config.toml
model = "image classifier"
dataset = "microscope photos of single blood and bone marrow cells"
train_examples = 97085
image_size = 32
crop_scale_min = 0.7
horizontal_flip = true
translate = 0.12
rotation_deg = 5
targets = ["cell type"]
num_classes = 17
arch = "preact_resnet"
norm = "batchnorm"
activation = "silu"
depths = [3, 3, 3]
kernel_size = 3
stem = "deep"
avg_pool_shortcut = true
widths = [96, 144, 208]
loss = "cross_entropy"
init = "torch_default"
residual_init = "zero_last"
optimizer = "soap"
beta2 = 0.99
lr = 0.0039
beta1 = 0.9
shampoo_beta = 0.99
eps = 1e-08
precondition_frequency = 25
max_precond_dim = 1024
merge_dims = true
one_sided = true
adamw_lr_other_params = 0.0012
grad_clip = 1.0
cautious_weight_decay = true
steps = 10900
batch_size = 256
epochs = 28.7
lr_schedule = "wsd"
decay_fraction = 0.2
final_lr_fraction = 0
warmup_steps = 2180
weight_decay = 0.3
adamw_weight_decay_other_params = 0.05
Rows from block 3 of a small image classifier, named by matrix and row number. Rows with one number belong to one channel. Each number is 128 + 32 x the weight over its row's rms, rounded and kept within 0 to 255. All counts start at 0.
After each channel's rows are labels from the 100 images, of 14848, where the channel reaches its highest value: "colour at peak" is the nearest of a few named colours to the mean colour under the peak. Only what is clearly more common there than usual is listed. The data: microscope photos of single blood and bone marrow cells. In brackets: how many of the 100, against the usual share in percent.
# convs0: first 3x3 conv, stride 2 (model.blocks.3.convs.0.weight, 144x96x3x3, each kernel summed), inputs 0-47
# convs1: second 3x3 conv (model.blocks.3.convs.1.weight, 144x144x3x3, transposed, each kernel summed), outputs 0-35

convs0.55 [104 119 116  89 142 137  83 108 148 156 128 125 126 112 153  63 112 128 104 118  90  98  97 113 129  77  63 120 123 131 111 140 129 116  73 154 110 132 115  61 177 112 106 150  84  76 179 110]
convs1.55 [109 138 133 135 112 107 159 120 121 167 108 181 113 129 107 124 110 116 122 137 114 153 119 149  96  86 140 171 117 156 188 104 119 129 150  94]
colour at peak: black (98 vs 1.6)

convs0.71 [113 105  67 103 122  63 105 154  98  89  90 193 148 100  74 104 142 184 179 149 134 204 113 128 128 119 168 158 144 138 124 180 100 126 105  55 150 109  88 161 111 140 144  93  98 126 103 132]
convs1.71 [183 103 152 162  92 165 130 147 110 124 154  89 132 128 153  69 116  74 164 143  43 136 149  87 213 142 114 162 148 126 102 125  82 142 169 186]
colour at peak: grey (52 vs 21.9)

convs0.116 [119 121 101 124 121 124 129 115 194 112 105 154  93 103 127 137 116 118 132 111 125 141  99  72 171  84  93 147  56 128  86 144  64 152  66  27  93 191 119 163  87  97 130 141 132 121  95 152]
convs1.116 [ 94  96  94 122 144 167 131 144 176 164 122 103 109 158 105  75 146  82 155 138 103  98 102  90 152 152  79 146 165 114  94 147  94 133 176 100]
colour at peak: black (47 vs 1.6)

convs0.52 [138 141 168 163 181  82  89 112 116 121  83 100  93  97 197 118 164 147 155 110 116 111 160  48 123 105 186 148  75 151 143 166 146 119 140 112 159 133 136 165 103 130 126  90 140 137 129 133]
convs1.52 [132 103  98 137 123 145 172 104 106 101  99 160 117 126 101 130 128 145  89  76 141 128 112 158 112 157 179  93 157 124 105 142  68  85 123 157]
colour at peak: pink (68 vs 22)

convs0.31 [156 112  83 127 204  88 157 115 101  79 187 108 103 141 124 101  87 129 161 113 125 123 143 134 123 129 110 138 127 121 113  52 133 137 117 121 136 105  92 184 154 115 136 108 163 105  86 125]
convs1.31 [175 170 141 110 135 143 155 132 111 138 115 179 135 132 120  64 124 119 162 119 115 112 133 135 186 136 152  73  96 119  83 148 123  75  99 143]
colour at peak: purple (64 vs 19.2); blue (33 vs 10.4)

convs0.30 [ 92 110 131 118 103 114 105 115 124  72 162  96 106 103 110 146 111 113  93 102 128 142 110  87 135 166 167  87 135 122 131 200 104 145  99 122  80 130 102 119 146 171  66  88  77 151 148 111]
convs1.30 [119 128 104 164 175 181 144 114 132 143  99 125 163 100 137 164 167 217 138 120 161 107 156 164 181 112 122 120 137  89  61 147  63 175 121 136]
colour at peak: pink (49 vs 22)

convs0.111 [140 149 151 154 150 102 161 112 136 122 104 116 107 105 124 135 159 130 140 196  87  91 165 119 100 117 120 125  87  77 129 158 121  87 220 104 149 137 119 108 169 181 132 138 151 118 139 117]
convs1.111 [184  50 123 191 122  80 137  60  75  46 103 107  94 128  74  82  96 139  61 117 111 120 126 108  91 105  96  87  94  89 131 114 155 122 138 127]
colour at peak: pink (49 vs 22)

convs0.48 [100 135  61 112 184  86  98 124 144 144 134 132 124 101 122 106 157  97 109  89 155 116  78  99 126  18 144 164 108  96  85  91 107 105  94 186 116 115  84 145 113  71 111 166 102 102  95 145]
convs1.48 [ 71 230  92  84 114 116  79  98 130 149 131 121  81 103 144  96  79 158 171 171 133 111 120 121 130 168  97 136 107 192 126 141  84 141  80  95]
colour at peak: black (49 vs 1.6); blue (43 vs 10.4)

convs0.109 [145 129 129 153 126  83 132 141 137 134  95  88  80 135 125 116 126 150  87  89 107 171  81 126 121 155  94 176 127 136 123 170 111 103 132 136 151 131 149 142 133 131 117 125  98 140 147 219]
convs1.109 [124 137  79 137 138 134  72  69 171  66  93 120 143 143  44  77 126 101  91 104 127 151  68 111 127 135 141  91 119  73 130 140 116 191  83 123]
colour at peak: pink (48 vs 22)

convs0.54 [109 126 142  77  93  95 100  97 109 172 119 100 144 118 161  89 150 110 131 135  87  83 126 110 102  67 111  84 106 133  96 157 141 115  94  78 130  74 111 113 125 100 122 144 134 146  96 122]
convs1.54 [142 184 104  90 135 106 100 132 143 179  90 161 104 102 157 104 117 218 139 127 111  91  99 125 182 164 128 131 108 135 192 108  93 138  85 100]
colour at peak: purple (90 vs 19.2)

convs0.113 [ 85 169 167 108 176  76 102 131 170 128 113 167 113 115 162 132  95  97 143 128 122  71 115  88 150 135 113 117 151 139 196 133 114 136  98 104  87 129 120 125 113 167 117  67 118  94 105 119]
convs1.113 [ 85 109 171 125 148 136 190 166 110 158 158  72 151  71 209 112 146 127 142 144 112 180 127 110  72 167 136 147 116 170 130 167 148 104  91 148]
colour at peak: pink (53 vs 22)

convs0.107 [137 119 142 139 133  83 166  85 147 123 131 110 105 141 136 121 116  61 124 121 123  94 167 150 137 186 166 128  82 149 123  54 165 103  57 116 119 165 137 135 104  95 131  85  79 103 189 110]
convs1.107 [143 110 141 128  77 158 184  87 134 134  80 154 150 160 109 167 141 136  91  98 136 125 100 130  83  98 147 140 101 115 123  76  94  99 146 100]
colour at peak: purple (73 vs 19.2)

convs0.4 [109 121  50 121 103 132 192  51 134  71 127  99 116 123  78 102 113 149 159 125  84 156  58 155  74  43 145 152 102 127 104 112 127 103 134 164 147 140 149 128 136  39 163 140 142  38 163 133]
convs1.4 [187 121 169 152 142  84 124 133  81  58 194 116 133 143 120  97 131 173 169 154 144 170 120 175 148 148 116  83 139  78  66 120 124 142 139 130]
colour at peak: blue (53 vs 10.4); purple (43 vs 19.2)

convs0.49 [132 146 146 110 131 138 116 108 135 151 129 126  85 125 142 132  92 166 102 112 137 136 129 126 122 128 129 121 123 130 122 130 121 125 113 156 134 146 131 122 146 104 255 158  97 131 124 149]
convs1.49 [190  73  97 162 114 122 124 122 164 148 153 134 139 133 111 133 128 103 137 116 134  89 107 150 137  89 133   0 118 121 167  75 150  87  88 135]
colour at peak: white (71 vs 24.2)

convs0.63 [111  83 130 123 164 126 158 163 141  83 106  90 209  43 145 155 153 102 125 127 100 175 121 152 159 149 114 124  67 156 113 148 134 133 120  51  91 165 141 107 152 128  92 146 143  99 143  60]
convs1.63 [152 125 127 127 135 178 158 151 178 138 163 158 109 146 111 184 171 159  73  96 150 144 153 115 124 182 136 163 126 132  77 143 107 181 135 127]
colour at peak: blue (55 vs 10.4)

convs0.102 [166  70 139 148 126  99 111 107 149  82  92 143 152 147 137  92 113 142  92 162 121 117 159 143  72 114  57 120  98 117 108 151 135 109  82  86 136 134 119 140 128 118  33 109 145 127 117 127]
convs1.102 [ 88 163 113 136 172 143 153 113 151 123  89 170 140 143  77 152 122 209 129 115 113 106 153 165 152 126 203 105 161 116 161 151  61 153 130 153]
colour at peak: pink (47 vs 22)

convs0.18 [116  64  87 136 139 133 141 141 124 138 187 156 125 115  92 132 132 136 114 133 105  69 110 117 183 137 106 107  99 121 106 255 106  73  90 117  87 155 152 120 137 121 105 111 107  85 172 110]
convs1.18 [142 101  79 169 130  96 134 122 122 110 146 127 142 135 148 146 148 133 136 118 123 154 139 110 153 124  93 233 169 154  97 189  71 141 173 129]
colour at peak: grey (73 vs 21.9)

convs0.124 [142 100 125  95 138 121 148 127  95  58 102 127 207  68 117 116 143  92 140 139  83 126 151 101 164 134 162 129 118 112  86  83  96 135  98  80 139 130 118 171  76 110  92  92 175 144 107 100]
convs1.124 [145 121 110 100 120 167 121 153 100  88 100 136 140  83 134 109 182 144 126  73  74  55 113 115  91 177 118 115  96 127 173  78 124 147 186 111]
colour at peak: blue (62 vs 10.4)

convs0.35 [141 113 136 110 150 102 183 140 123 120  94  89 121 129 152 143 130 227 180 137  64 117 176  91 109 114 149 134  93 118 146 157 115  83 169 102 168  94 138 173 116 143 136 132 179 105  75 108]
convs1.35 [138  84  81 163 137  46 155  85 110 115 132 139  92 116  93 130  96 125 118  98 130 103 152 118 114 134 112 120  88  80 190 103 129 151  71  79]
colour at peak: purple (46 vs 19.2)

convs0.68 [167 100 189 124 169 115 156  91 135 158 108 175 113 110 232 122 150  99 119 162 136  74 129  93 140 202  87 118 104 161  90 107 120  79 111  79 112 107 102 126 107 137  92  75 149 151  93 111]
convs1.68 [114 119 140 181  74 158 144 162 111 127  83 155 169 145 172 156 157 101 131 110  70 101 123  77  98 103 140 155 108 111 128  90 120 163 185 102]
colour at peak: pink (50 vs 22)

convs0.95 [135 138  83 137 167 148 183 146 140 129 127 113 144 153 153 102 115 154 148 131 136 137 158 128 125  98  59 133 137 156 105 161 133 112 116  89 213 139 126 200  92 131 135  81 122 115 107 120]
convs1.95 [109 136 131 120 109 108 101 136 110 142 110 151 111 147 164 186  93  63 141 168 116 196 108  97 156 133 126 118  99  80 105  79 163  97 111 148]
colour at peak: grey (73 vs 21.9)

convs0.56 [103 124 107 169 137  94 111 185 134 206  97 180 116 132 137 111 129 239  91  87 124 119 144  91 116 141 108 170 144 107  93 112  76 153  93 146  95  64  81 126 133 142  90  98 159 154 114 120]
convs1.56 [146 179  82 140 132  78  85  69 105 146  81 101  81 111  61  88  89 127 115 170  90  76  82  95 146 133 114  71  47 113 118 120 108 146 109  95]
colour at peak: grey (48 vs 21.9)

convs0.51 [ 83 142 178  90 141  85  86 112 137 168 164 165 123  63 136  73 118 109 117  89 214 124  96  74 135 113 138 116 140 152 127 142 117 162  93 195  90 114  96 112 157 185 113 146 118 210  72 128]
convs1.51 [107 179  89 125 111 172 133 188  75 170  90  77 107  86 186 117 120 178 121 109  89  47 147  93 109 118 109  92  50 120 105 117 157 138 105  56]
colour at peak: blue (58 vs 10.4)

convs0.65 [135 140 115 103 147 142  98 116 108 127  77 140 125 114  59  80  99 180 115  45 123 150 119 138 158  67  72 133 106 105 133 167 117 100 103 147 128  78 180 104 142  77  73 139 130  98  55 127]
convs1.65 [125 169 105 108 133 109 102  96 149 156 185 153 106 125 145 142 146 161 186 161 117 137 140 106 145 119 128 144 164 126 117 145 120 132 132 165]
colour at peak: white (65 vs 24.2)

convs0.36 [ 59 111 120 102 105 168 130 116 203 152 160 145 103 127 145 120 111 126  88 148 111 131 128 102 140 202 118  90 171  79  85  84 127 139 114 133 113 140 117 114 224 138 118 141 106 128 183 127]
convs1.36 [155 171 107 183 144 124 160 135 163 100 104 207 129 126 141 110 134 120 132 152 115 145 160 125 137 114  85 151 119  83 126 132 130 191  87 108]
colour at peak: black (73 vs 1.6)

convs0.79 [133 123 129  46 165 109 180  83 181  65 165 100 118 142 163 152 147  95 165 123 104 116 115  71 131  72  95 150  89 143 135 129  76 112  96 152 113 142 145 150 166 135 120 192  87  88 122 103]
convs1.79 [142 157 158 124  77 123 226 159 130 136 123 150 126  87 156 169 128 138 150  90 151 129 113 161  77 164 101 125 119 185 156 103 115  91 130 113]
colour at peak: blue (81 vs 10.4)

convs0.118 [146 119  75 154 123 112 147 127 117  67 114 101 127 158 158 115 102  85  87 122 135 158 101 139 102 114 158 132 116 186 117  53 124 158  80 127 136 165  86 135  71  93 120 100 105 137 132 122]
convs1.118 [ 70 150 115  81  89 163  98 129 185 124  84 114 128 159  90 161  80 121 106 155 177 119  60 156  97 129 134 101 149 152 147 164 109 157 104 120]
colour at peak: blue (56 vs 10.4)

convs0.108 [119 157 102 101 133  95 117 124 128 106 125  41 137 132  81 140 108 155 119  67 106 139 104 141  69  70 129 173  58 114 109  93 123 106 192 155 116 122 155  91 121 117 123  74 124  86  89  94]
convs1.108 [113  97 158  76 108 156 144 151 188 114 116 170 149  85 164 140 153 161 125 115 105 172 194 102  99 122 108 153 109 107  97 105 139 146 178  90]
colour at peak: blue (46 vs 10.4); purple (39 vs 19.2)

convs0.14 [112 175 111  74 131  97  91 183 141  41 119 162 154 180 129  89 164 123 126 122 180 141 118 152  66 121 110 114 146 176 119 124 140 128  96 102 154  83 168 138 124 189 119 139 124 105 107 168]
convs1.14 [148 109 153 151 154 171 144 143  70 173 153 123 151  79 207 158 200  98 161 157 131 104 145 126 106 134 133 113 126 144 166 174 108 156 179 157]
colour at peak: grey (58 vs 21.9)

convs0.7 [105 196 117 118 132  91 124 125 159 122 117 140 113 136 111  90 146 153 122  88 147 113 129 128 131 131  98  99 115 155 102 130  84  88 113  81 193 119 255 107 123 127 119 111 143 124 106 155]
convs1.7 [ 68 107 150 133 149 142 116 110 120 146 161 158 131 103 149 190 128  60 135 140 131 116 133 134  43 137 112 116 137 125 125 141 141 150 130 138]
colour at peak: grey (53 vs 21.9)

convs0.17 [125  99 105 142 165 118 140 169 131 126  83 120 157  90  95 110 140 183 151  89 137 174 140 134 109 134  73 135 106 156 106 108  81 119 112 136 255  94 249  81  92 123 112 125 154 123 133 135]
convs1.17 [ 80 129 118 146 134  91 111 111 115 126 189 164 115 114 129 169 124  56 146 173 126 152  99 115  80 139 122 137 154  91 149 130 165 128 155 131]
colour at peak: grey (54 vs 21.9)

convs0.140 [157 148 126  82 149 118 182 126 165 121 137 144  77  96 185 132 142  89 128 117  80 106  89 108  90 113  79 134 120 140  83  43  74 115 109  87  90 128 116 148 148 113 112 170 109 102 151 142]
convs1.140 [173 169 122 128 103 104 193 157 122  99 132 178 113 134 137 157 137 121 143 137 170 130 125 123  60 151  84 101 106 194 164 124 138 104  62  77]
colour at peak: blue (77 vs 10.4)

convs0.106 [135 116  94 100 166  89  91  87 122 106  91 128 127  60  97  99 154 110 129 158  84 116  69  71 136 153 146 151 102 187 111 119 180 106  83 113 202 131 177 153 121 125 134 108 116  82 194 154]
convs1.106 [151 132 142 114 135 106 155 142 139 155 112 131 141 123 120 117 125 110 141 124 104 236  88 155 165  92 139 150 147 117 115 119  84 147 130 168]
colour at peak: grey (51 vs 21.9)

convs0.62 [ 90 127  76 181 133 131 138 109  86 121 171  61  95 140 132  67 154 116 105 131  85 128 117 183 105 113  81  89 126 123  97 142  81 108 157 148 160  96 101 180 137  56 147 161 105  86 107 120]
convs1.62 [163 146  75 153 116 148 149  34 161  92 105 123  78 141  47 117  61 158 111 126 178  58  84 137 109 117 134  82 126 139 150 134 157 126  91 176]
colour at peak: blue (63 vs 10.4)

convs0.117 [ 91 123 103 116 118  82  79  86 119  88  65 145 231 149 143 136 157 151 116 114 103 145  99 111 136 149 112 106  77  92 150 160 167  55 111 102 169 133 128 170 114 158 168 121 104 137 147 129]
convs1.117 [116 119 158 127 119 102 139 145 136 109 126 140  96 130 153 149 131 100 181 154 123 184 143 140 156 124 132 175 130  82  95 125 101 107 186 162]
colour at peak: grey (53 vs 21.9)

convs0.101 [190 177 156 121 159  88 131 106 128  96  93 131  94 183  85 158 107 110 126 139  81  91 116 113  71  67  84 167 100 181 108 142 116  68 178  81 125 105 175 126  46  99 131 102 106  99  94 177]
convs1.101 [135 133 135 135  99 110 108 105 110  96 135 154  98 127 118 159 105 136 157 129 117 116 122 110 101 159  87 119 147 117 148 133 170 100 120 137]
colour at peak: purple (61 vs 19.2)

convs0.3 [134  83 127 133 130 119 142 163 126 137 100  97 124  98 202 145 133 186 144 138  71 130 146 104  93 120  91 140  78 128 144 112 145  35 100  85 139 182 102 151 118  89 114 166 145  68 173 147]
convs1.3 [136 176 119 120 136  81 108  56 131  94 170 128 114 180  26 122  96 189  88 142  96  72 174 129 127 128 152  87 132 105 145 122 102 166  67  99]
colour at peak: blue (53 vs 10.4); purple (40 vs 19.2)

convs0.37 [163  94  82 120 112  96 162  89 119  94 167 128  90 118  93 144  64 188  98 120 124 161 130 163  78  97  50 130 138 108  93 154 117 132 131 105 122 160  78 115 142 132 103 105  64 129 144 143]
convs1.37 [155 182 119 156 139 123 138 149 118 140 116 161 148 172  96  69 144 123 167 155 110 167 156 117 223 130 125 162 160  82 104 145 107 149 105 160]
colour at peak: grey (65 vs 21.9)

convs0.60 [132 149 117 108 163  56 168  77 155 172 113 113 123  77 123 169 102 164 135 115 120 127 106 102 109  95 101 143  41 171 149 101 140  79 190 109 100 115  95 159 143 118 131 114 106 118 132  92]
convs1.60 [152 107 141 165 121 151 194 123 136 112 106 190 113 148  81 100 142 105 125 110 111 171 138  62 117 106 160 117 150 122 125 129  65  47 156 121]
colour at peak: purple (51 vs 19.2)

convs0.136 [ 57 118  88 111 133  80 130  92 122 122 141 177 144 129  65  78 141  81 137 123 109  92 109 113 155 120 172 139  88 138 110 162  58 127  94 186  94  97 148 106 148 119 105  80  83 105  88 138]
convs1.136 [126 120 133 113 140 102 123 142 141 143 156 123 168  98 135  40 119 112 195 163  81 161 137 140 166 127  96 195 159 139 104 138  70 145 157 147]
colour at peak: pink (53 vs 22)

convs0.135 [ 81 162 171 169 105  90  99 109 141 125 113  91  90 135 137 101 134 115  86 133 129 164 154 123 117 122 136 131 105 169 138 125  64 115 144 112 166 153 139 139 113 158 104  65 113 173 161 145]
convs1.135 [122 138 134 113  93 130 118 147 137 116  90  96 110 128 165 178 101  95 121 167 108 189 128 127 137 101 107 129  81 107  79 104 147 150 106 116]
colour at peak: grey (64 vs 21.9)