config.yaml
loss: "cross_entropy"
init: "torch_default"
optimizer: "soap"
beta2: 0.99
lr: 0.0039
one_sided: true
grad_clip: 1.0
epochs: 28.7
Rows from block 2 of a small image classifier, named by matrix and row number. Rows with one number belong to one channel. Each number is 128 + 24 x the weight over its row's rms, rounded and kept within 0 to 255. All counts start at 0. Numbers have three digits each. After the name is the row's rms in percent of the matrix's.
After each channel's rows are labels from the 100 images, of 14848, where the channel reaches its highest value: "top examples" is what is common among them. Only what is clearly more common there than usual is listed. The data: microscope photos of single blood and bone marrow cells. In brackets: how many of the 100, against the usual share in percent.
# convs0: first 3x3 conv (model.blocks.2.convs.0.weight, 96x96x3x3, each kernel summed), inputs 0-95
# convs1: second 3x3 conv (model.blocks.2.convs.1.weight, 96x96x3x3, transposed, each kernel summed), outputs 0-95

convs0.25 111:157113165129183123092112127068087103129110172113101097095129139115120123107086173110127140130144144126142138132124114093157129090153094149127104113135101126112122138105142113102132155132157138104146135139104136165100119182132134085183089135106111130110157109155136102113118147099144150110
convs1.25 107:144160100124089135133172124146136128123128079175127145153109149138143120147182100147138101141117116141114133064128132124132112128134134134066141089157138129137128094121109111155153133095113126117103115103127085115171121103099130145120119120165160165112134124136144137175129095121076123181
top examples: cell type: lymphocyte (40 vs 15.2)

convs0.72 107:116120141130111136142101153141172106119099152117126114148150106095133073171158105088102142093112129114094109158144183143171124122119090112121093115127121129109155133105099100117076128133168123128134174147142149163131102164147159138173115140133135103124175126107114116107141116105099104112
convs1.72 104:073122132128104146096142132170136159145163131138121147098075128138136157132156100137161119127128135166158154126116114088111090136125134135105137083157146112125104150117160163122093110110122101144117102113134123065125109139115109169125101111138137122148108104166116180153066145136151125109
top examples: cell type: segmented neutrophil (67 vs 20); smear: peripheral blood (56 vs 16.2)

convs0.75 138:105096078107116123166141116119137138151126138119116167108117112104125145106135136144118104114115125099088080130126121151122084151157111109138117124097092131139070144110144160100088126148152081101153132096137098120079119111144078104136115111140124113124127171121108111101099109073118107092
convs1.75 106:106103160126081110121138180122113111156105101125139120123140124150126118166153114138141139110168138154112065128163127077116093165145144123129097151159115115086143136152119146148111116183120131126100133107151115141158127122130046152095118154133157116124118098119144127146149091135113119105
top examples: cell type: plasma cell (30 vs 3.6)

convs0.7 113:126115136151151124176104143131158141140139134115122126101152136107156120132116141122113167126101134124112079146109147130096111125175122135127130104149117127128080152144140132152169118056165094123075121114125060152155098122131152102101116123122172100118147195136156136139117109122109119121
convs1.7 095:123094123095107110128143104118124117138152123055120108149113102116099106108145118133128104120153137138124123118135155120178098124074100115134110134146144123106100062109108113112118126139107176106170110109151154118088120145125098119148157141083122158112110100127133100066130164108157120134
top examples: cell type: eosinophil (48 vs 4.2)

convs0.38 092:113101154116129097115111099079110110145126148142081155098147134108151121113129130136126115122203107123157159131107116108118142106121106140168106066118111127107098170115134126126146081117101123118135092129106099094120098122114109097137111112130066150109117103116141093131142101095102124088
convs1.38 089:191104158159115151147153134134128154127148106110124117121122126130132105111148127102100146137138152106130111114099149123135110158097159121141104136097103146127109144135112067124112113115126142146127159113134189080179138171102108134100167121148106100132111146093113177082125165119104157156
top examples: cell type: erythroblast (62 vs 14.3)

convs0.56 088:069110102103110157143140142117149111173120098126102152077105126100120102092097087142115148113124098122089140143131150114122134084128149132136055101160084119123140087122124099157110124101125136121121127120151130126121180149118123111130079109142112122124134139124122153100128113090184127120
convs1.56 099:142168137107149114128134121140141141111121099186115095139161107129129086158149153132142090143150117128142109095140131133156135158088088094154160124082145137129136123078142138149123128131126099126094152142081122110131086093132166113156137148129197109127143129102133127128129139140060137146
top examples: cell type: lymphocyte (34 vs 15.2)

convs0.78 135:105164146097140115098136154121116140116099177115131105147139153103145099134138143120124129108144117140121128093134046120142171115140127136128107094156078135149090193125127136124157118115160151136098138141146171131123151153106128095120113119105127093112153058140121150104131116137100102127
convs1.78 100:130136151082077124138129115179130137145145088153110110091100125141079141100146135138150096152103143109145136089107130110127128139154138144089110090081086116126113130124142109144096128109115088197122130084117087124125109086089122116149094108117123105121122095100117118146123144119127153135
top examples: cell type: lymphocyte (34 vs 15.2)

convs0.4 081:135119115068121148129139097139125130116128130107110127134124073142126105137103139163135142089087122094081140129103135105103128181135102100144120135123107162124122087116129124143104124152153118082126121107124104132084118112055126130092084091073115090134149140127154131140138139152095117138
convs1.4 096:150124113164173113149123138140137132133131165116132126135119210113106172122097148112113081118153179129125135121136120135120120162093100147113091156160122148103122101090158111134108130136119125140169125208103162125131145141133104141099109141138099133140130146157122090107140128150162155129
top examples: cell type: erythroblast (33 vs 14.3)

convs0.10 118:143122117140122143133120119105115111126132155108107109149118112113156142133097133118171132144143167126127149148098175089162163158170122117173135119151111112111129136103136102107226134150148158108160105163086127157103137139137124113132146158125152149145104118147109112118176101083133131103
convs1.10 092:131128151112104147144169113127138142144116089177111122140137121117104128124127115123136091120120143122135117061108093094167100142099131099109120125111187128115081092122091102155067146073108121166137144104147155130139116128067135130095114140131115092146123123109149135131083124135119131131
top examples: cell type: segmented neutrophil (50 vs 20); smear: peripheral blood (41 vs 16.2)

convs0.27 083:109102137132071135107072100143161120115105157081110131138156141136116147163133096103108141135177134103095125110060141141147100109185099079098110127125092139128117114095144095097109111130144152113138120136112105159128139133136146117153128103102121134115113116112147118148138133129152146073
convs1.27 098:114154111124182143164150160117136125111117074152155144109131091166144130139177118147134111136138097131135107125084113118123123124082160120153100144129156129098108080125110119168150135129111131137129150157107137081152122127090141171134174140150150115171147131098101135150105110096095125163
top examples: cell type: erythroblast (32 vs 14.3)

convs0.90 076:108128137116129099095095125126139119120135131102167169101115105184091123126108128113115077071174106127107115124144098114150118146078090103172139116133128110133122112150099139159090156134143136105141063128125123121117140156093129135108149115156116141091101115146079143126171128113110121131
convs1.90 106:153154120104133141144166100158089129095095092127076104102123073087148111106134091138145141171121148097158122149123140146120137120146131086094102110106126099117170129108120117139152117089147106104160133121130111097104145084137160110128169130132137088131128135116111108067141153121123127111
top examples: smear: peripheral blood (48 vs 16.2)

convs0.94 077:105093096125124110129103096168084093154114150146138109122129118091105145089122113099118126108116124083138146146142103082119099146133165096113107121133104095127111067113116134094134119116150120114142119157140109116121163127099130104093073091137118135113064133113147103084101110131125105110
convs1.94 106:146148165121142086135109155129144111134147128136113144147123117146158077130155133135096160118103131087108126110125150143138159132103074191138136146102132110117095164165157119140136099123116139148121125117157148116149108185146111163145145130119140122147176129155131166140143157115118160199
top examples: cell type: erythroblast (51 vs 14.3)

convs0.9 154:128140106131134109146145119118113120153130127124159138148135116147119144121190162128117125106128098109133120148134055189053134156132140136100140169103115157139107147147123129113105111122117140142052131155193134108130153108120109143147145103130120097103145095120138142138096128150130106123
convs1.9 116:162121146119091095132146125129149119089103121108138106097161119116108086152133154116056087114146151082115094077116089074129108136148088130128098148122133142119110141077119130138133097142125109119155121118152139109101139103113119084098111115120126126116099109138110124119163083135096113115
top examples: cell type: promyelocyte (26 vs 6.4)

convs0.30 090:099132124105135093143103165113094095113138183162110112130149124094102120144135161113113130124122148112105119084114142118133150165117108105152120120175139135109091190113102156114086124122149155149131099184120159130112131114134107099170116091131101141143164129112137128116141110160116147074
convs1.30 101:142142128182142168103161133144095131143156109156144132095101109116148140124113131148105104151124136136104167166165120171109119136153154140110096095109120133112175101121153097139126129063095131098154103074142108158146069130139112126111146123116157146159122106131118121118144161120148092131
top examples: smear: peripheral blood (39 vs 16.2)

convs0.22 085:115110113155136092114165129137130141126119189133099135107113109113082139078123128136120166119146130132126156120135145118116117132168111053137121087171068145104091136133135102110113116130137153112119104130110110145150112132119114150156187115168103152147114146105120099094088128113103139105
convs1.22 106:141128149117103163131152156147117127093163051165144130126138109161167107133132086164156075139145108159099119135122134122163127131083132138136136123103161124133099109125121094152121113107149120135127130160129127117098131114120180135150123116115177069143161122129128114118132106146072111153
top examples: cell type: eosinophil (54 vs 4.2)

convs0.26 081:089162115145109162115104089122120135139135149111086121133119117097101135129083113114101130133111134117122146129093174131104116148091101117129097107161118123073078099094136079113136110148120123101117119144082134126119149109104121105083119116183152113097128117132140115124164094106099101085
convs1.26 076:109096146115135154145136119097156106145140139127117130142114119125099149114140110087157121136142131158109099079111126087140102136101135100121149124107145126120107080133104070169113143126086185177110117127152145138136131157099118135127153162087093107141141146143119121130067152111127135186
top examples: cell type: erythroblast (41 vs 14.3)

convs0.18 087:082158121089112079102133131128151147122123130128078096125147115109120108128121139102117146104143108114084110108128110135135129131137102157094139120120136131096117126093119148089099172153120142123112148187126150154116161127166138134209115066132111132115163136141122106128144126150132105174
convs1.18 092:156144118181148162138149135166113122157159131118174122109105120129123163109156126102123088155132153104107148163118144145130081134123154135117103138115105106131096133133135106105091107106139088085176123124130123082139117142065128140106130149106093088145096102101127173127103145123139161120
top examples: cell type: segmented neutrophil (66 vs 20)

convs0.81 099:144131121060120100135130079105116111157097110121179117152121114075142125121149177124139115147135159127110105132122094152114141135134106104113126103122102121156128163091154112121122123166144157166143172166106109156109159128143127105170139122132145090116105085106158102113168095125126124120
convs1.81 082:136080187137145156109121143169146147141125140093127131111124058152161101111135119109112132115130143103102137119092123115131092128158166162099106128137090144113114116102135148071121112112126104122139147120147137094188136155100092134117120167113119133131087130099138154134094159156112109116
top examples: cell type: segmented neutrophil (61 vs 20); smear: peripheral blood (43 vs 16.2)

convs0.68 093:100116142096110148101122141105095129156116090115096108106137091106107083098109138116095131114147147142126120112143105109119123129137124145096103096127125107111128061106121126135173115153146110107103108156119109150105132151091090074130100088105143101088137117096113094113150102139171088107
convs1.68 107:082112090144142085141132139098151102144140123147148126140130154149117112154144138127116153137137117147137102107127139186086110143049106096140170148101140145131073140093119119142116167167125153105101116132101163123149098142155156132127148158115156160138156140124118174149139138127114155140
top examples: cell type: plasma cell (29 vs 3.6)

convs0.20 085:163124117092145128122112094163124149126117134122110151126152103109117156138140133119124150109145155091103109121098157103146125120157117098148127106102102179126075155147111104164129139135149120105111101147153126124087136189085124069169126119106093121090157120129146133116160079100132154109
convs1.20 112:102129161144142161085159144122093127136152139138130104130107137142120128115047140138113144153131121130134127117182120162089104146119111119114107118141154108118141109142150161093135127108093160103115156078100127144141046094127095118122143105141155161151125150136107119113150166143146107132
top examples: smear: peripheral blood (44 vs 16.2); cell type: segmented neutrophil (42 vs 20)

convs0.46 102:084124111111098132195135128130138117124104130131138149148166170165130101159107151099103088121206099155142107171128137100134157084113139155140131111128112148154158146144113132097138132088155137106150155123099114102092129102152129112131112144135070117113153152123106119127134136142151141130
convs1.46 091:153132146157133133111167111119130109128136126114114161109106074126106158115152121091095156157130130113101164117111125127110109139098122103106128098086108099111106145110110092097125104129129143131145126100160166068186145152106107122110135145126056149101132127109135181105129129091140132154
top examples: cell type: segmented neutrophil (49 vs 20); smear: peripheral blood (48 vs 16.2)

convs0.66 081:108107125138074125113107107113136119117165118164096136149142113134125120148148110124098111127135101153120187128086129116116110111162133140130123102194128174139108156073133117131157086114193149124123134145116109119107147150153113147140129118169122156148086101133138118093101118090167139114
convs1.66 105:124124135128162125130111134129122116152125174107118145095111167102116102091089141105171149166167133123126123144140131118123121160082153162137145157103198116144130078169131134119098146119085153147121164148127153130116107134097110138102130139069124086114147143140114090145144162126103120147
top examples: cell type: erythroblast (33 vs 14.3)